{"encoder_arch": "convnext_v2", "model": "image FSQ autoencoder", "dataset": "photos of plants, animals and fungi (iNaturalist)", "train_examples": 155796, "image_size": 48, "crop_scale_min": 1, "horizontal_flip": true, "color_jitter": 0.1, "bottleneck": "fsq", "downsampling_factor": 8, "encoder_isotropic": false, "encoder_norm": "rmsnorm", "encoder_activation": "swiglu", "encoder_mlp_ratio": 2.67, "encoder_layer_scale_init": 0.01, "encoder_inner_norm": false, "encoder_drop_path": 0.05, "encoder_patch_size": [2, 2], "encoder_depths": [2, 5, 5], "encoder_widths": [80, 160, 320], "encoder_kernel_size": 7, "loss": "mse", "latent_channels": 4, "decoder_norm": "groupnorm", "decoder_activation": "relu", "decoder_weight_standardization": true, "decoder_widths": [64, 128, 192, 256], "decoder_blocks_per_level": 3, "decoder_block": "plain", "decoder_attention": false, "decoder_upsampling": "nearest_conv", "levels": 5, "init": "trunc_normal_002", "residual_init": "none", "optimizer": "cautious_adamw", "lr": 0.00079, "beta1": 0.95, "beta2": 0.98, "eps": 1e-06, "steps": 8200, "batch_size": 128, "epochs": 6.7, "lr_schedule": "cosine", "final_lr_fraction": 0.1, "warmup_steps": 1640, "weight_decay": 0.1}
Rows from block 5 of the encoder, named by matrix and row number. Rows with one number belong to one neuron. Each number is 128 + 32 x the weight over its row's rms, rounded and kept within 0 to 255. All counts start at 0. After the name is the row's rms in percent of the matrix's.
# gate: MLP gate (encoder.blocks.5.mlp.gate.weight, 416x160), inputs 0-159
# fc1: MLP up (encoder.blocks.5.mlp.fc1.weight, 416x160), inputs 0-159
# fc2: MLP down (encoder.blocks.5.mlp.fc2.weight, 160x416, transposed), outputs 0-159
gate.91 080 [144 108 152  72 158 155 142 148 136 108 168 176 109 134  46 101 125 118 111 136 131 122  81 148  79 126  94 138  89 120 142 115 130 150 146 157 116  89 124 117 106 157 126 139 143 123 125 109 107 166 104  98 142 166 100 118 179 165 140  47  47 102 130 110 175 215  93 128  66 113 126 131 167  99 194 119 124 115 126 130  77 225 136 104 173 125 112 151 111  73 122 152 130  89 137 167 195 118 132 136 112  77 117 227 137 112 133 101  90 148 157 136  81 157 153 106 178 206 141 157 127  91  86 120  96 110 155 134 123 158 139 133  96  90 129 141 139 208 149 157 108 114  88 122 111  98 119 134 133  93 116 129  87 161 115 108 135 140 137  82]
fc1.91 093 [134 139 138  96 190 144 129 125 108 121 215 168 170 137 145 132 144 121  92 164 149 105 143 158  96 133 132 156 128 175 169  96 111 128 178 108 143 164 166 130  79 107 168 143  79 134  78 155 176 149 176 145 118 130  95 134 107 162 152 162  73 126 126 100 170 150  96 104 108 134 133 155 139 114 153 112  71 160 169 107  96 203 107 113  90  92 165 154 124  84  84  84 159 100 190 162 163  86 164 115  94 103 104 176 116 103 157 200  81 144 148 137  39 182 120 101 168 180 131 189 126 114 135 130 115 149 186 156 158 171 129 175 123 132 167 113 104 141 139  95 142 161  66 105 121 126 128  84 135  97 158 102 118 120  74 159 126 112 126 154]
fc2.91 093 [139 123 119 112 130 189 188 141 130 133 123 151 155  69  88 130 111 133 150 121 120 183 168 159 143  99 127 147 108  95 160 111 133 118 115 196 124 203  82 103 145 103 112 126  98 110 139 109 178  63  61 105 100 148 156 103 112 141 139 114 178  81  65 140 128  89 111 133 166 214 108 144  87  47 100 166  96 192 160 147 112  92 154 115 143 143  71 127 143 176 118  62 133 104  92 176 121 104 171 135  82 174 139 101 168 116 139 178 166 106 102  78  87  96 147 137 133 141 129 128 104 123 134 170 141 112 101 131 118 175 162 153 108  96  93 117 173  72 109 114 101 147 134 135 153 194 114 117 100 116 117 106 155 124 201 142 113 128  82 125]
gate.92 096 [181 127 121 101 110 114 104 123  87 146 128 161 131 134  77 115  73 165 176 105 112 131 112 176  97 149 144 186 124   0 128 148 115 141  64 225 149  92 114 122 167 165 149 153 163 139  92 106  67 144 105 131 123 123 142 142 163 113 168 135 148  84 119 159  65 159 132 131 118 113 127  95  83 112 108 100 107  99  93 128  90 109  72  79 175 126 161  80 126 177 126 124 104  86 125 126 153 160  99  88 106 128 100 155 163 143 159  77 111  93 106 116 137 145 150 108 166 121 151 115 134 180 144 109  84 110  98 146 106 140 148 137 150 104 133 144 144 168 144 139  96 150 109 155 117 136 124 159 127 100 120 238 127 160 109 168 195 157 158 104]
fc1.92 107 [149 126 153 122 116 137 135  89 113 199  74 116 148 132  78 165 100 142 149  90 123 131 112 162  76 135 145 163 171 118  94 120 135 123  90 159 122  94 116 151 114 150 155 148 148 166  85 123  57 137 116 114  98 156 145 154 119  95 174 137  99  98 146 132 125 153 162 115 155  90 133  67 107 119 141  83  25 133  99 152 112 114 123  84 205 127 148  79 136 155  93 105 147 135 133 139 160 114  92 122 109  83  99 191 147 111 184  64  59 117 148 145 122 168 197 105 160 113 146  95 109 152 114  41  79 150 139 151 126 115 131 150 185 133 168 133 146 185 101 145  88 130 135 168 119 128 104 114 183  60  92 140 161 167 119 162 167 153 150 161]
fc2.92 115 [124 133 139 214 150 105 135 114 168 157 132 129 128 192 155 141  92 124 175 118 119 135  95 133  98 117 145 169 124 171 130 106 126 144 159  87 111  52 145 109  95 127 172 171 164  30 145 161  76 202 155 134 160  89 121 148 109 157 141 123 136  85  91  88 123 129  99 136  64 175 129 128  99 104 115 177 124 179 111 145 138 123  82  77  74 153 140 128 115 106 101  85 110 127 117 152 143 150 160 150 213 118 122 143 105 161  95 118  57 213 170 134 165 173 114 125 125 146 128 125 115 154  85 120 106 109 189 127 154 105 127  96  76 143 114  75 132 184 166 122 172 181 145 112 102 108 104 145 137 157 155 160 143 117 136 147 164 159 163 104]
gate.93 083 [132 110 135  97 121 125 138 143 128  86 126 123 149 142 140 140 154 107 110 158 117 101  94 140 155 156 124 125 128 199 142 152 199 121 189 126  85 237 140 170  75 134 104 147 137 114 136 134 139 132 117 154 182 136 142 126 144 122 154 136 139  93 165 142 171 139 156  82 154 175 166 105  98  66 159 162 111  55 173 111 134  56  95  72 111  97  92 128  98 184 113 119  99 132 125 114 113 128 165 107 153  60  92 106 103 135 151  72 109 112 114 125  77  97 175 148 129  95 135 169 153 105 143 182  75  76 163 126  70 174  73 111  94 142  93 179 177 110 157  85 167 170 159 129 132 155  96 143  87 136 128 113 164 133  74 118 116 132 116  80]
fc1.93 090 [116 139 112 167 108 142  94 116 128 172  89 145 109 174 130 147  92 120 115  96 126 152  91 187 146 111 106 129 101  89  93 130 134  77 106 143 131  60 153 124  98 125 167  97 108 105  84 132  81 136 119 112 122 106 120 163 131 111 155  90 150 126  97 149 111 139 132 144 125 119 101  35 176 173 128  99  56 165 139 174 130 136 202 188 154  97 114  85 158  71 142  92 166 100 183 147 179 115 117  90 159  91 112 168 196  98 111 125 148 163 103 114 137 222 100 123 104 217 122 131  77 127 140  63 128 190 104 113 134  81 160 142 129 154 152  98 115  85 133 115 146 105  92 119 130  97 150 152 111 146 140 106 108 130  75 188 160 154 118 119]
fc2.93 091 [157 161 126  78 152 156 137 133 157 173  48 144 129 105 114 125 150 124 155 138 145 154 137 100 125 141  75 128 120 126  87 175 153 148 181 124 117 120 139 103 144 156 111 130  81 114  91 127  97 125 133  62  71 158 102 110 131 159 124 120 114 141 148 116  75 144 168 162 147  98  32 127 132 169 130 106 137 169 118 102 131 198 121 160 126 114 104  41 169 128 176 177 171 135 145 141  81 137 118  44  80 135 129 201 175 123 100 106 154 106  69 102 101  79 144 132 170 113 151 116 148 126 138 166 151 134 103 104 183 150 152 152 120  84 115 227 156 107 128 158  78 111 133 117  85 124 103  99  68 102 107 124  82 104 133 110 116 145 111 173]
gate.94 057 [161 212 112 191 126 122 148 112 180  99 167  76 138 151 114 105 148 168 180  93 102 181 138 120 181 107  76 147 131 133 159 156 117  97 137 140 132  87 135 171 200 133 151 107  71 128 163 145 164 132 125 135  84 115  53 111 106 143 149  88 174 127 116 204  84 163 149 127 145 140 106  85 125 112 134 107 190 145 159 169 158  99 110 121 132 128  73 180 151 130 156 136 144  78 141 122 134 214 112  61 147 131 159  95 171 100 157 143 120 103 144 123 133 126 125 166  98  91 134 126 143 128  84 115 107 166  88 111 139 139 134 108 209  74 139  92 129 102 176 133 160 133 159 152 118 177 159 115 144 134 132 220 100  98 135 131 134 142 161 143]
fc1.94 061 [155  42 186 142 111  77 114 207  98 109 118  98 126 137 149  89 129 184 170 153 156 103 145 160 151 156 177  76 127 173 126  59 137 203 150 142 136 151 122 131 102 142  67 129 176 137 207 147 150 124 138 153 143 150 116 163 138 113 121 153 155  99 108 162 153 157  88 170  92 186 148 132 130 109 115  95  93 100 111 117 120 104 147 131 177 142 191  98 132 121 177 109 132 136 139  99 129 145 122 182 147 117 113  94 140 162 149 146 177 122  71 111 153 122 124 163  83 103 136 171 120 165 136 102 168  31 129 168  88 137 141 124 108 150  90 148 109  79  61 106 134 157 122  55 179  77 127 152 102 107 125 123 180 121 131 131 135 126 126 123]
fc2.94 064 [ 78 153 156  21 149 220 107 122 131 183 141  73  69 145 101 151 132 145 124 136  98 145 172  98 112 139 141 164 137 112 156 132 118 107 143 126 195  95 105 135 117  81 114 106  42 103 108 145 120 143 149  73  97 135 124 137 164 121 117 118 121 151 170  78  70 132 145 104 124 131 107  42 125 142 136 185 121 106 159 124 108 152 119 139 138 105  86 116 138 129 122  88 146 101 105 114 120 160 154  64 160 111 121 128 199  66  68 163 173 160  96 113 115  96 151  69 167 121 136 124 143 151 171 131 109  93 108 162  80 124 104 113 142 139  81 155 128  56 152 108 122 144 134 120 129 103 160  51 123 137 130 168 139 147 169 124  73 110 103 140]
gate.95 120 [156 154 103 151 128 131 148 147 123  56 164 148 121  60 126 139 126 117 115 151 139 139 105 117 104 121 159  55 159 140 151 192 103 119 148 119  90 163  99  99 116 168 153 139 106 106 168 114 174 113 155 116 114 144 102  91 126 152 119 165 125 142 145  92 143 208 117 174 122  88 154 160 153 180  77 157  14 131 148 140 100 192 145 122 122 144 170  81 171 111 115 184 120 106 130 157  86 109 131  91 162  64 149  76 161 121  89 170 194 144 109 144  67  83  85 126 152  96  89 142 180 135 144 136 158  85 154 161 102 127 147 106 123 125  97 152 105 182  95 135 177 121 151  95 116 116 149  80 158 145 115  87  96 100 117 121  98 107 127 191]
fc1.95 134 [145 139 121 149 119 129 139 147 138  56 168 143 128  65 124 128 128 151 135 125 110 138  97 134  84 145 171  69 144 155 130 191 129 107 150 110 118 151  94  95 111 149 125 125  96  89 172 119 165 118 139 124  46 130 112  97 131 135 103 133 123 143 144  98 154 173 103 172 132  89 173 161 154 214  36 168  69 144 113 129 143 192 121 150 141 145 191  78 142 116 117 149 124 120 106 154  88 108 114 113 158  41 125  73 136 131  96 158 211 118  82 123  77  83  88 128 167 106  97 144 144 124 123 109 155 104 168 150 142 150 176 101 130 100  97 163 111 191  90  97 180 109 166 126 130 135 148  71 127 183 125 126 108 125 112 141  94  94 109 181]
fc2.95 105 [ 93 161  81  96 123  97 142 123 135  67 192 101 120 104 129 118 115 148  67 152 129 137 152 184 135 161 168 133 143 139  97 112 102 161  78 140  81 162 130 162 148 118 182 146 145 123 115 119 105 100 106 131  51 130 109 155 158  91 124 105 133 105 150 147 212 175 188 120 131 135 187 109 144 146 110 127  99 130 117  60 137 197 149 164 140 122 144 186 109 123 106 109 157 126 142  93 102 122 144 108 162 122 124 136 132 127 105 129  94 132 165  89 173 227 160  93 102 147 114 136 158 124 140 118 165 152 207 134  87  86 104 130 111   2 135 166 122 141 146 149 150  75 126 137 141 159 147 133 116 155 163 127  99 173 138 132 121 113 175  66]
gate.96 074 [ 92 143 106 146 100 113 134  79 157 137 136 135 145 142 140 116 124 109 163 130 118 115 157 129  94 127 175 130 106 162 109  79  94 174 111 109 166 153 134  99 121  90  85 151  40 150  99 130 132 130 156 141  63 147 119 118 135  94 114 111 161 126 149 130 171  67 102 139 140 132 173 154 120 179 117  88 187 141 110 118 158 113 121 116 144 125 162 211 162 128 153 132 150 167 132 128 130 148 115 202 103 189 184 159  39 137 123 111 129 137 133 150 212 144 120  86 121 131 102 127 111 145 109 194 120 157 142 116 149  66 143  76 203 113 109 142 131 188 162 163  87 110 157 183 141 145 132  79 175 160 153 149 109 101 205 131 158 139 171 189]
fc1.96 084 [119  99 107 151 103  78 106 129 103 106 111 102 123 139 148 142 111 185 165 127 126 148 116  55  94 169 184 124 125  96 120 156 172 154 160  94 206 156 136  68 137 116 113 112 175 107 113 162 159 156 144 141  65 146  82 141 163 155 102 192 158 152 128 151  63 119  77 119 126 156  74 177 140 132 106 121 216  92 109 130 147 136 140 151  81  87 157 124 108 134 151 121 130 130 104 120 152 122 150 166 101 212 122 156  52 183 100 126 160  91 114 162  94 137 115 167  94  83 117 176 107 119 126 133 140 141  82  72  73 138  89 101  99 164 137 188 143 117 110  99 119 153 118 108 142 136 130 168 129 159 125 150  85 123 173  43 132 142 102 108]
fc2.96 095 [169 155  96 142  57 104 171 112 128 200 130 154 153 107 128 139 127 102 174 109 136  80  45 181 131 135  90 122 130 182 127 174 104 132 150 100 125 140 150 184 126 122 102 114 177 146 105 132 160 103 147 148 103 140 157 139  96 117  60 157 168 144 159 147  59 171 111 117 187 165  63 145 112 148 131 127 135 129 136 110 126 138 104 139 137  59  97  62 166  78 167 174  60 136 113 122 123 150 119 118  84 111 152  84  77 167 122 105 143 167 119  94  90  94 187 171 118 174 124 162 172 156 128 141 100 153  65 152 109 116 153  86 152 160 141 146 121 135 160 161 178 169 161 120 103 104 103 149 137  99 153 162  65 164 167 148 132 107 109 128]
gate.97 076 [118 173 118  54 129 171 148 117 164   0 187 131  98 126 162 118 104 123 105 112 158 152  96 159 122 144  96  92  76 142 131 200  91 131 154 131  97 167 134  83 105 132 163  90 119  91 125 144 180 104 150  88 104 120 148 132 139 140 113 100 126 112 123  85 135 100  92 107  74 164  93 124 195 167 114 177 124 117 127 168 135  81 157 107  93 126 131 180 140  76 148 156 139 136 147 144 193 114 139 173  95  84 182 137 155 162 100 166 133 100 104 111  28 135  68 132 135 172 176 177 108 107 177 140 153 112 140 129 135 140 149 141  83 105 132 113 128 109 111 129 143 128 149  90 127 147 124 126 147 217 118 107 140 109 138 110 125 113 162  82]
fc1.97 081 [116 101 117  68 101  96 128 155 197 104 181  80 122 138 107 123  84 108 144 174 139 121  89 141 139 111 174 113 117 190 128  96 109 114 114 134 105 131  89 162 130 164 121 107 144 130  72 116 104 111 108 100  95  96 141 159 151 172 101 138 138 135 104 158 129  96 107 134  86 172  99 184 133 183 142 119 230 114  96 103 103  98 132  46 127 117 146 115  97 202 142 169 143  49  67 182 186 131  81 181  92 165  94 166  86 124 142 126 173 100 107 135  23 129  94 124 122 143 110 107 110 115 142  97 110 125 141 121 103 126 135 125 119 104 125 140 170 119 154  97  87 119 133  94 131 172 139 101 163 140 130 132  94 133 205 155 158 171 130 140]
fc2.97 089 [136 187 138 143  92 252  96 122 179 165 117 119  92 111 120 132 139 110 164 138 125 168  86  85 119 157 112 125 106  92 143 131 139 155 126  73 111 157 151 125 118 110 133 148  83 167  83 142  71 133  70 124  38 156 175  92 107 158 177 104 127  53 139 120 181  83  96 147 122 155  83 121 137 121 111 101  85 226  91 115 118 197 173 124 122 114  53  79 143 136 143 118 146 138 132  93 111 131 149  84 122 150 140 137 152 104 147 110 182 114 100 113 149 134 182 128 116 164 120 129  76 109  63 140 148 114 112 140 179 119  88 120 121 122 140 105 128 149  73 119 167 141 181 126 108 157  74 109 127 132 137 143  78 106 126 110 134 137 124 132]
gate.98 086 [ 42 136 155 165 129 159 103 128 178 109 156 131 117 137 135 152 139 118 127  93 127 121 175 164 140 165 153 112 151 127 114 150 123 138 150 128 134  65 151 191 105 118 137 114 143 136 116 140 129  87 124 155 114 116 104 175 139 117 132 108  64 116 131 159  80 126 184 128 142 199 120 104 130 105  87 155   0 169 111 149 198 131 117 133  99 147 113  85 140 140 156 127 143 135 248 122  39 145 114  85 114 124 116 140 133 155  98  96 107 100  75 131 133 157 100 115  83 156 101 133 136 135 115  93 131 112 113  93 174 157 113 169 103 146 106 115 128 130 178 111 125 144  98 125 114 121 141 163 108 117 144 169 220 101 103 174  72  82  76 119]
fc1.98 085 [218 145 154 142 109 117 125 105  88 110  98 152 101 154 150 104 116 163 110 158 142 155  80 163  91 119  88  70 134  79 165 122 136 126 138 143 181 222 144  75 147 113 118 144  78 109  96  81 137 195 103 135 198 142 191  94 123  79 138 156 152 116 136 123 158 148 133 117 131  96 136 191 132  98 140 145 236 134 164  98  72  75 134  78 152 141 120  76  75 101  91 154 106 140 149 122  82 135 102 160 144  96 130  88 123 152 179 168 113 129 122 154 174 130 124 179 121 108 149 112 133 145 156 153 112 101 161 133 101 129 142 152 127 118 103 144 110 138  99 115  95 154 152 146 127 122  77 142  68 160 170 171  89 150 141 103 192 162 153 132]
fc2.98 088 [137 131 113  91 172 153 163 144 133 131  66 132 108 163 110 130  96 137 125 140 120  89 107 144 134  97 150  78 118 168 155  89 147 142 123 144 108 159 148 115 170 169 159 115  96 163 175 135 168 102 161 100 176 138 177  86 140 145 125 107 166 123 112 132 131  43  96 164 148 211 126 144  99 100 105 114 175 193 192 144 119  80 149 116 146 125 132  57 164 152 134 141 100 116  65 103 163 107  95  83  71 190 176  79  83  85 152 162 130 145 116 104  81 109 123 156 102  89 146 139  68 120  96 111 112 140  79 106 114 173  73 135 124 120 146  95 132 103 123 148  62 121 127 110 148 182 174  88  82  88 106 150 171 116 165  81  92 132 125 108]
gate.99 084 [171 112  97 112 105 160 159 149 100 110 117 104 121 169 140 150  79 137 158 111 124 135 106 110 105  97  97 182  85 119 164 129 128 144  88 121 112 110 182  93 129 132 163 106 132 147 123 113 112 149 140 159 126 157  68 159 109 114 114 126 134 139  80 142 150 137 160 108 129 153 128 122 132 108 178 169 255 105 142 117 112 108  78 139 129 136  87 125  84  85 126 148 111  66 101 138 224 110 151 122 139 179 122 162 147  84 125 108  97 114 208 110 137 191 140 115 151 181 153 102 112  96 148 144  89 132  95 105 106 130  94 190 107 123 171  97 122 124 196 192  83 133  60 171 107 121 138 164 104 132 172 115 102 139 120  63 128 132  88  69]
fc1.99 083 [136 142 143  91 179 137 131 170 158  48 159 145 122 115 150 102 134 121 151 143 142  87 129 115 101 133 136 131 177 138  99 149 130 106 145  96 109 109 128 195 112 160 157 155 116  71 120 110 203 120 159 113 133 103 130 155 173 110 123 141  63  90 132 107 119 149 151 128 107 157 113  94 144 147  66 121  82 157  78 167 115 220 117 165  80 192 202 169 117 132 134 115 191 155 115 138 102 100 120  97  87 137  90 123 133  93 113 153 112 144  93 113   0 147  95 163 101 114 108 147 123 150 145 106 121 179  97 158  80 147 158 145 121 129 108  87 103 135  76 108 156 149 118  83 122 131 111 111  92 168 158 119 149  96 183 107 114 133 113 166]
fc2.99 092 [132 104 101 151 196 138 145 118 124  68 146  97 116 169 117 110  99 114 171  64  85  98 100  81 157  89 133 138 137  84 159  81 145 134 134 154 153 136 130 120 168 135 131  99 118 178 195 129 121 122  91 123 170 113 167 153 146  88 125  52 147 147 130 143 141  10  69 154 116 163 104 161 148  54 137 183 123  94 123 129 140  55 103 129 132 123 113  72 124 121 144  97 105 128 106 146 179 130 124 164 105 189 172  54  96 102 171 112 128 133 124 158  99 144 106 142 105 151 111 159  25 128 139 126 149 121  97 171 123 152 160 144 149 143 132  51 104 102 137 119 113 187 105 149 158 102 101 120  80 158 128 113 133 139 136 128 124 110 103 128]
gate.100 073 [149 159  77 116 150 151 191  95 121 172 148  85 151 118 112 152 146 105 129  89 120  86 156 190  92  89 126 140 130 120  85 163 110  58 101 135 147 106 118 202 145 139 118 165  49 114 105 140  89 130 113 127  91 169 141 158 122  95  97 104 134 165 155 166 153 102 150  98 168 109 139 157 108 113 190 128 195 161 131 171 177  94 158 136 191 142 120 116 176 136 108 129 142  71 139 155 149 141 102  91 143 155 148 147 141 135 106  98 110 177 200 149 109 168 181 139 178 105 136 112 107  79 145  76 115 111 137 116 135  89 104 128 154 159 149 122 125 173 147 159  90 151 147 176 131  91 126  72 151 101 112  99 147 144  42 121 178 135 189 187]
fc1.100 076 [157  98 124 143 156 137 100 197 126 138 141 173 103 139 112 122 159 153 142 143 110 101  86 187 138 158  83 129 133  52 142 112 114 125 122 191 140  51 136 145 178 162 134 154 176 137 154 116 106 216 138 132 173 145  84  97 137 144 103 118 131 143 120 127  99 237  99 149  94 122  82 162 112 113  69 108  30 122 128 106 112 157  79  95 103 129 108  86 117 134 185 121 131 117 163 139 124 143 155 161 167  21 140 124 148 142 152 191 106 106 114 132 122 118 142 147 161 124 123 145 161 191 118  98 142 194  75  92 129 146  95 105 113  87 128 148 138 131 110 110 115 163 124 104 133 160 152 144 118 146 140 188 148 135 184 110 115 138 134 104]
fc2.100 076 [122 122  70 159 121 151 129 142 137 173 112 145 114  88 117 146 131 100 238 102 145  75  47 139 163 117  60 101 155 207 152 100 171 109 122 181 135 140 132 168 179 165 133 140 115 136  97  98 130 141 115 108  53 120 116 161  92 131 138 148  90 130  94 131  83 114 106 107 116 174  58 146 111 112  92 115 100 186 108 125  98 111  90 111 127 155 133 125  98 136 174 156 122 157 135 127 140 119 146  95 172 160 148  82 104 121 142 104 148 124 121 154 132 115 156 202 133 105  60 130 129  82 163 114  97 123  40 124  95 164 178 127 142 119 131 101 125 147 157 168 139 218 196 112 120 174 125 152 109 107 155 159 161 137 140 111  97  99 124 111]
gate.101 067 [145 166 110  81 176 189 166  84 155  83 144 213 133  82 113 138 151 111 156 115 126 142 142  77 101 126 108  88 127 158 175 116 161 109 124  87 111 102 133 161 135 108 174 142  50 151 165 135 170 162 165 126 164 152 156 108 109 111 135  87 156 140 179 169 153 144 115 124 116  44 156 116 116 129 111 149 157 137 148 160 156 153 158  99 110 122 100 167 173 141 154 130 153 123  88 166  75 102  93 173 144 121 169  76 116  69 135  84 118  54 152  86 116 137 103 128 154 125 161 182 152 137 124 140  59 158 133 168 117 119 117 116 172 124 151 141 105 192 151 183  72 101 104 147 150 132 104 108 181 149 152 139 187 125 129 142 167  73 175 113]
fc1.101 076 [181 112 141 114 186 157 107 102 133 132 125 173 192 139 125 153 149  86 100 117 106 136 104 122 151  79 109 156  81 155 147 138 126 109 133 113 162  46 127  40 135  69 158 142 104 113 114 110 124  58 166 177 162 114 101 145 129 138  95 117 125 129 177 159 120 151 167 200 119 128  80  78 184 142 145 152 186 103 176 113 125 120 148 169 161 139 107 153  94  45 126 150 154 168 118 135  82 109 141 109 135 168 150 144 184 124 120 171 159 178 111 136 112 184  82 173 118 190  98 177 160 146 193  85 152 123 154 146 130 100 131 182 101 145 132 178 127 153 124 137 129 111  57 112 125 106 101  92 122 142 158 107 136  84 139 103 121 147 150 109]
fc2.101 080 [125 169 204  80 140 203 137 152 150 150 110 136 161 108 141 121 141 142  61 102 117 132 125 157 175 134 120 170 140 111 167 130 108 126 112 100 169 113  82 148 144 130 144 136  99 116 126 122  54 130  97 125 130 106 120 186 123 118 117  66 119 168  93 150 141 122 123 148 116 127 227  52 127 170 173 153 154 135 101  84 123 137 107 129 146 125 101  72 109 128 113 108 145  68 149 112 110 111 102 116 131 151 102 183 161 123 149 129 135 131 139  56  79 126 143  80  61 139 146 125 142 122  78 121 121  99 238 104 117  89 130 150 138 123 127 112 126  60 105 109 123  71 126  96 118 226 110  58  99 170 165 109 159 132 126 117 121 151 124 113]
gate.102 077 [138 117 171  98 163 131  86 120 132 125 171  92  94 158 159  70 162 162 142 159 141 170 136  91 165 103 140 102 153 147 157 152 158 138 159 106 147 160 110 100 145  94 134 134 193 162 168 151 151 185 119 148 159 132 132  79 145 125 176 126 118 152 108 107 122 102  25 114 125 139 124 173  82 119  69 194 112 132 129 149 166  58 121 146 124 157 100 187 125 163 138 123 154 157 108 150 128 170 127 167  53 183 154  91 159 184 115 144  94 134 119 138 111 126 108 138 138  94 111 155  80 124  71 114 167 227 115 161 107 117 125  93 149 141 148 120 103 136 114 113  38 117 109 154 113 136 139 135 166 101 105 141  99 128 212 146  99  90 168 104]
fc1.102 080 [110 104 188 133 121  99 103 104 113 136 112 129  79 166 139 131 125 123 165 123 123 126 100 125 136 165  99 118 114 132 126 131 137 116 132 109 179 152 153 127 116 140 157 160 114 107 119 146 135 126 143  81 140 140 117  93 110 127 148 128  30 138 111 126 113 148 107 100 115 126 107 156 162 126 100 110 214 106 119 108 103  91  99 138 157 155  46 137 100  98 132 128 130 164 119 118  96 142 145 149  87 125 113 102 169 155 135  91  88 123  45 123 143  80  95 173  86 241  89 134 138 121  89 108 158 180  92  57 121 119 112 118 130 163 148 112 146 138 168 127 107 140  26 151 156  79  88 146  92  76  79 141 100 143 225 136 134  85  60  84]
fc2.102 080 [124 138 138 147 123 119 180 115 138 116 116 139 104 108 138 120  91 134  70 137 187 158 111  71 103 153 130 169  78 121  94 150 127 114  80 115 160 113  93 114 112 142  79 128 127 119  77 183  91 136 126 118 122 161 115  78 108 131 121 134 107 159 144 131 170 144 133 127 149 131 255 103 116 144  98 101 146 148 123 170 109 217 159 162 152 103 145  92 107 127 124 133 161 182 139 126  91 121 135  80 127 178 133 162 188 100 140 123  72 113 204  70 114 152 149  83 155 142 139 125 171  93 120 120 135 116 197  44 146 119 154 161 139  87 115 186 131 117 109 133  85 112  35 129 124 181  93 152 115 150 160 127  81 115 124 119 133 118 150 145]
gate.103 125 [200 137 128 189 142 114  83 120 143 185 117 106 127  94  92 129  93 133 109 143 118 143  95 152  96 104 123  99 171  75 137 148 106 111 121 150 178  81 133 142 197 138 172 108 169 167  89 107 123 166 129 101 106 147 123 121 136 108  95 100  97 165 120 154  55 137 131 145 157 147 107 130 153 184 110  91 178 151 157 153  87 151  87 149 171 168 149  64  99  81 201 158 133 129 161 139 170 194 122 145 152  73 115 151 109 175 117 112 169 152 181 120  89 168 158 107  86  94 155 119 117 211 102  97  94 139 106  75 121 135 166  86 140 120  79 136 122 113 103 175 165 101 121 147  86 119 118 128 130  74 121 168  76 153  88 125 122 169 131 176]
fc1.103 129 [158 153 155 193 137 117  79  94 156 195  90  80 152 145  79 169  68  95  88 140 122 126 128 114  89 101 136 125 167 116 123 126  93  84 143 125 132  84 136 168 151 116 156 129 141 161  68 121 113 151 138 102  84 147 171 119  90 109 101  90  67 129 155 159 130 110 118 156 181 144 113 106 171 178 142  95 147 153 147 154 113 170 113 157 181 157 159  86 107  87 135 112 147 130 142 163 179 153 112 115 101 107  97 208  90 166 137  89 123 153 158 130 114 163 212 110 102 112 167 119  82 188 100  85 108 205 127 127 137 126 133 108 143 117 107 110 166 121 101 167 123  95 133 167  88  66 124 106 142  70 107 164 119 179  79 177 145 160 149 171]
fc2.103 114 [ 93 126 168 131  67  99 104 154 113 185 129 109 150  94 148 158 134  96 158  57 105 135 174  82 154 197  91  91 153 112 117 157 128 180 126  94 123 120 155 155  79  72  65 117 167 109  85 112  61 164 164 158  26  78 136 151 135 101 142 166  89 110 153 133  90 131 108 123 136  98  75 109 141 127 127 123 105 107 101 154 175 170 146 131 148  86 149  64 132 146 163 142 147 123 115 169  78 190 127  95 112 142 173 157 152 135 136 112 109 133  68 159 131  99 149 146 210 125  97 134 136 141 152 130 112 174 112 145 120  98 129 124 129 178 140 127  74 141 168 128 128 149 122 135  84 101 179 152 170 118 179 115  87 178 129  72 111 108 144 128]
gate.104 093 [114 135  57 106 192 181  74 130 158  18 205 112 135 127 136 139 118 137 148 113  86 141 114 116 146 115  97 102 143 120 114 140 132 146 110 110 147  99 129 123 110 101 167 144  57 120 108 141 148 121 183 147  54 153  87 130  89 135 139 112 100 120 142 119 155 125 174 105 149 208  90 180 134 162 156 133 208 127 136  82 149  61 145 119 161 106 140  48 175 114 166 115 201 122 141 152 160  79 167 113 133 135 137 118 118 126 120 133 124 126 126 158  32 116 106 130 119 171 114 162 121 123 160 124 107 177 135 124 134  81 145 161 132 128 161  94 148 108 173 139 113 154  74 140 114 149 169  64 145 153 107 119 124 101 115 129  86 109 135 171]
fc1.104 100 [124 135 122 139 124 133 170 131 102 149  99 128 114 138 107 130 141 128 125  45 137 125 128 141 194 179 175 117 146 138 180 163  92 134 126 161 105 109 134 143 135 150  78 122 125 163 185 105 110  63 135 141 171 120 143 132 158 141 129 155 124 105 146 122 153 103 114  85 133 115 101  90 106  45  92 119   0 122 144  85 129 114 108 146 154 141  92 150 130 127 123  75  99  73 117 148 101 136  78  83 115 147 108 157  95  86  99  41  97 105 145 151 169 132 158 172 175 120 128 123 138 138 142  58 140 138 128 187 160 185  95  88 105 133  52 127 150 115 166 158  90 105 146  89 126 138 129 120 147 115  92 153 174 127  45 170  88 111 141 140]
fc2.104 101 [147 126 171 115 154 153 107  95 116 158 132 153 138 130 138 106 120 127 139 151 147 154 143 155  98 134 117 108 166  95 105 182 139 145 111 128 116 127 120 105 135 112 103 111 109 156 183 102 165 144 169 140 174 106  89 152 170 144 113 144 163 138 117 148 142 199 229 151 139 134  88 115 121 144 140 157 202 103  93 123 127 146 141 121 153 170 131 191  60 122  99 152 139 148  54 132 130 122  82 126 110  22 100  98 107 121 132 194 128  73 184 110  70  79 102 114 114 143  81 150 160 116 168  76 135 146  65  92 129 142 105 231 117 114 143 156 108  64 129  84 114 179 164 130 138 110 133  97 119 108 138 106 176 148  95 174 163 115 120 140]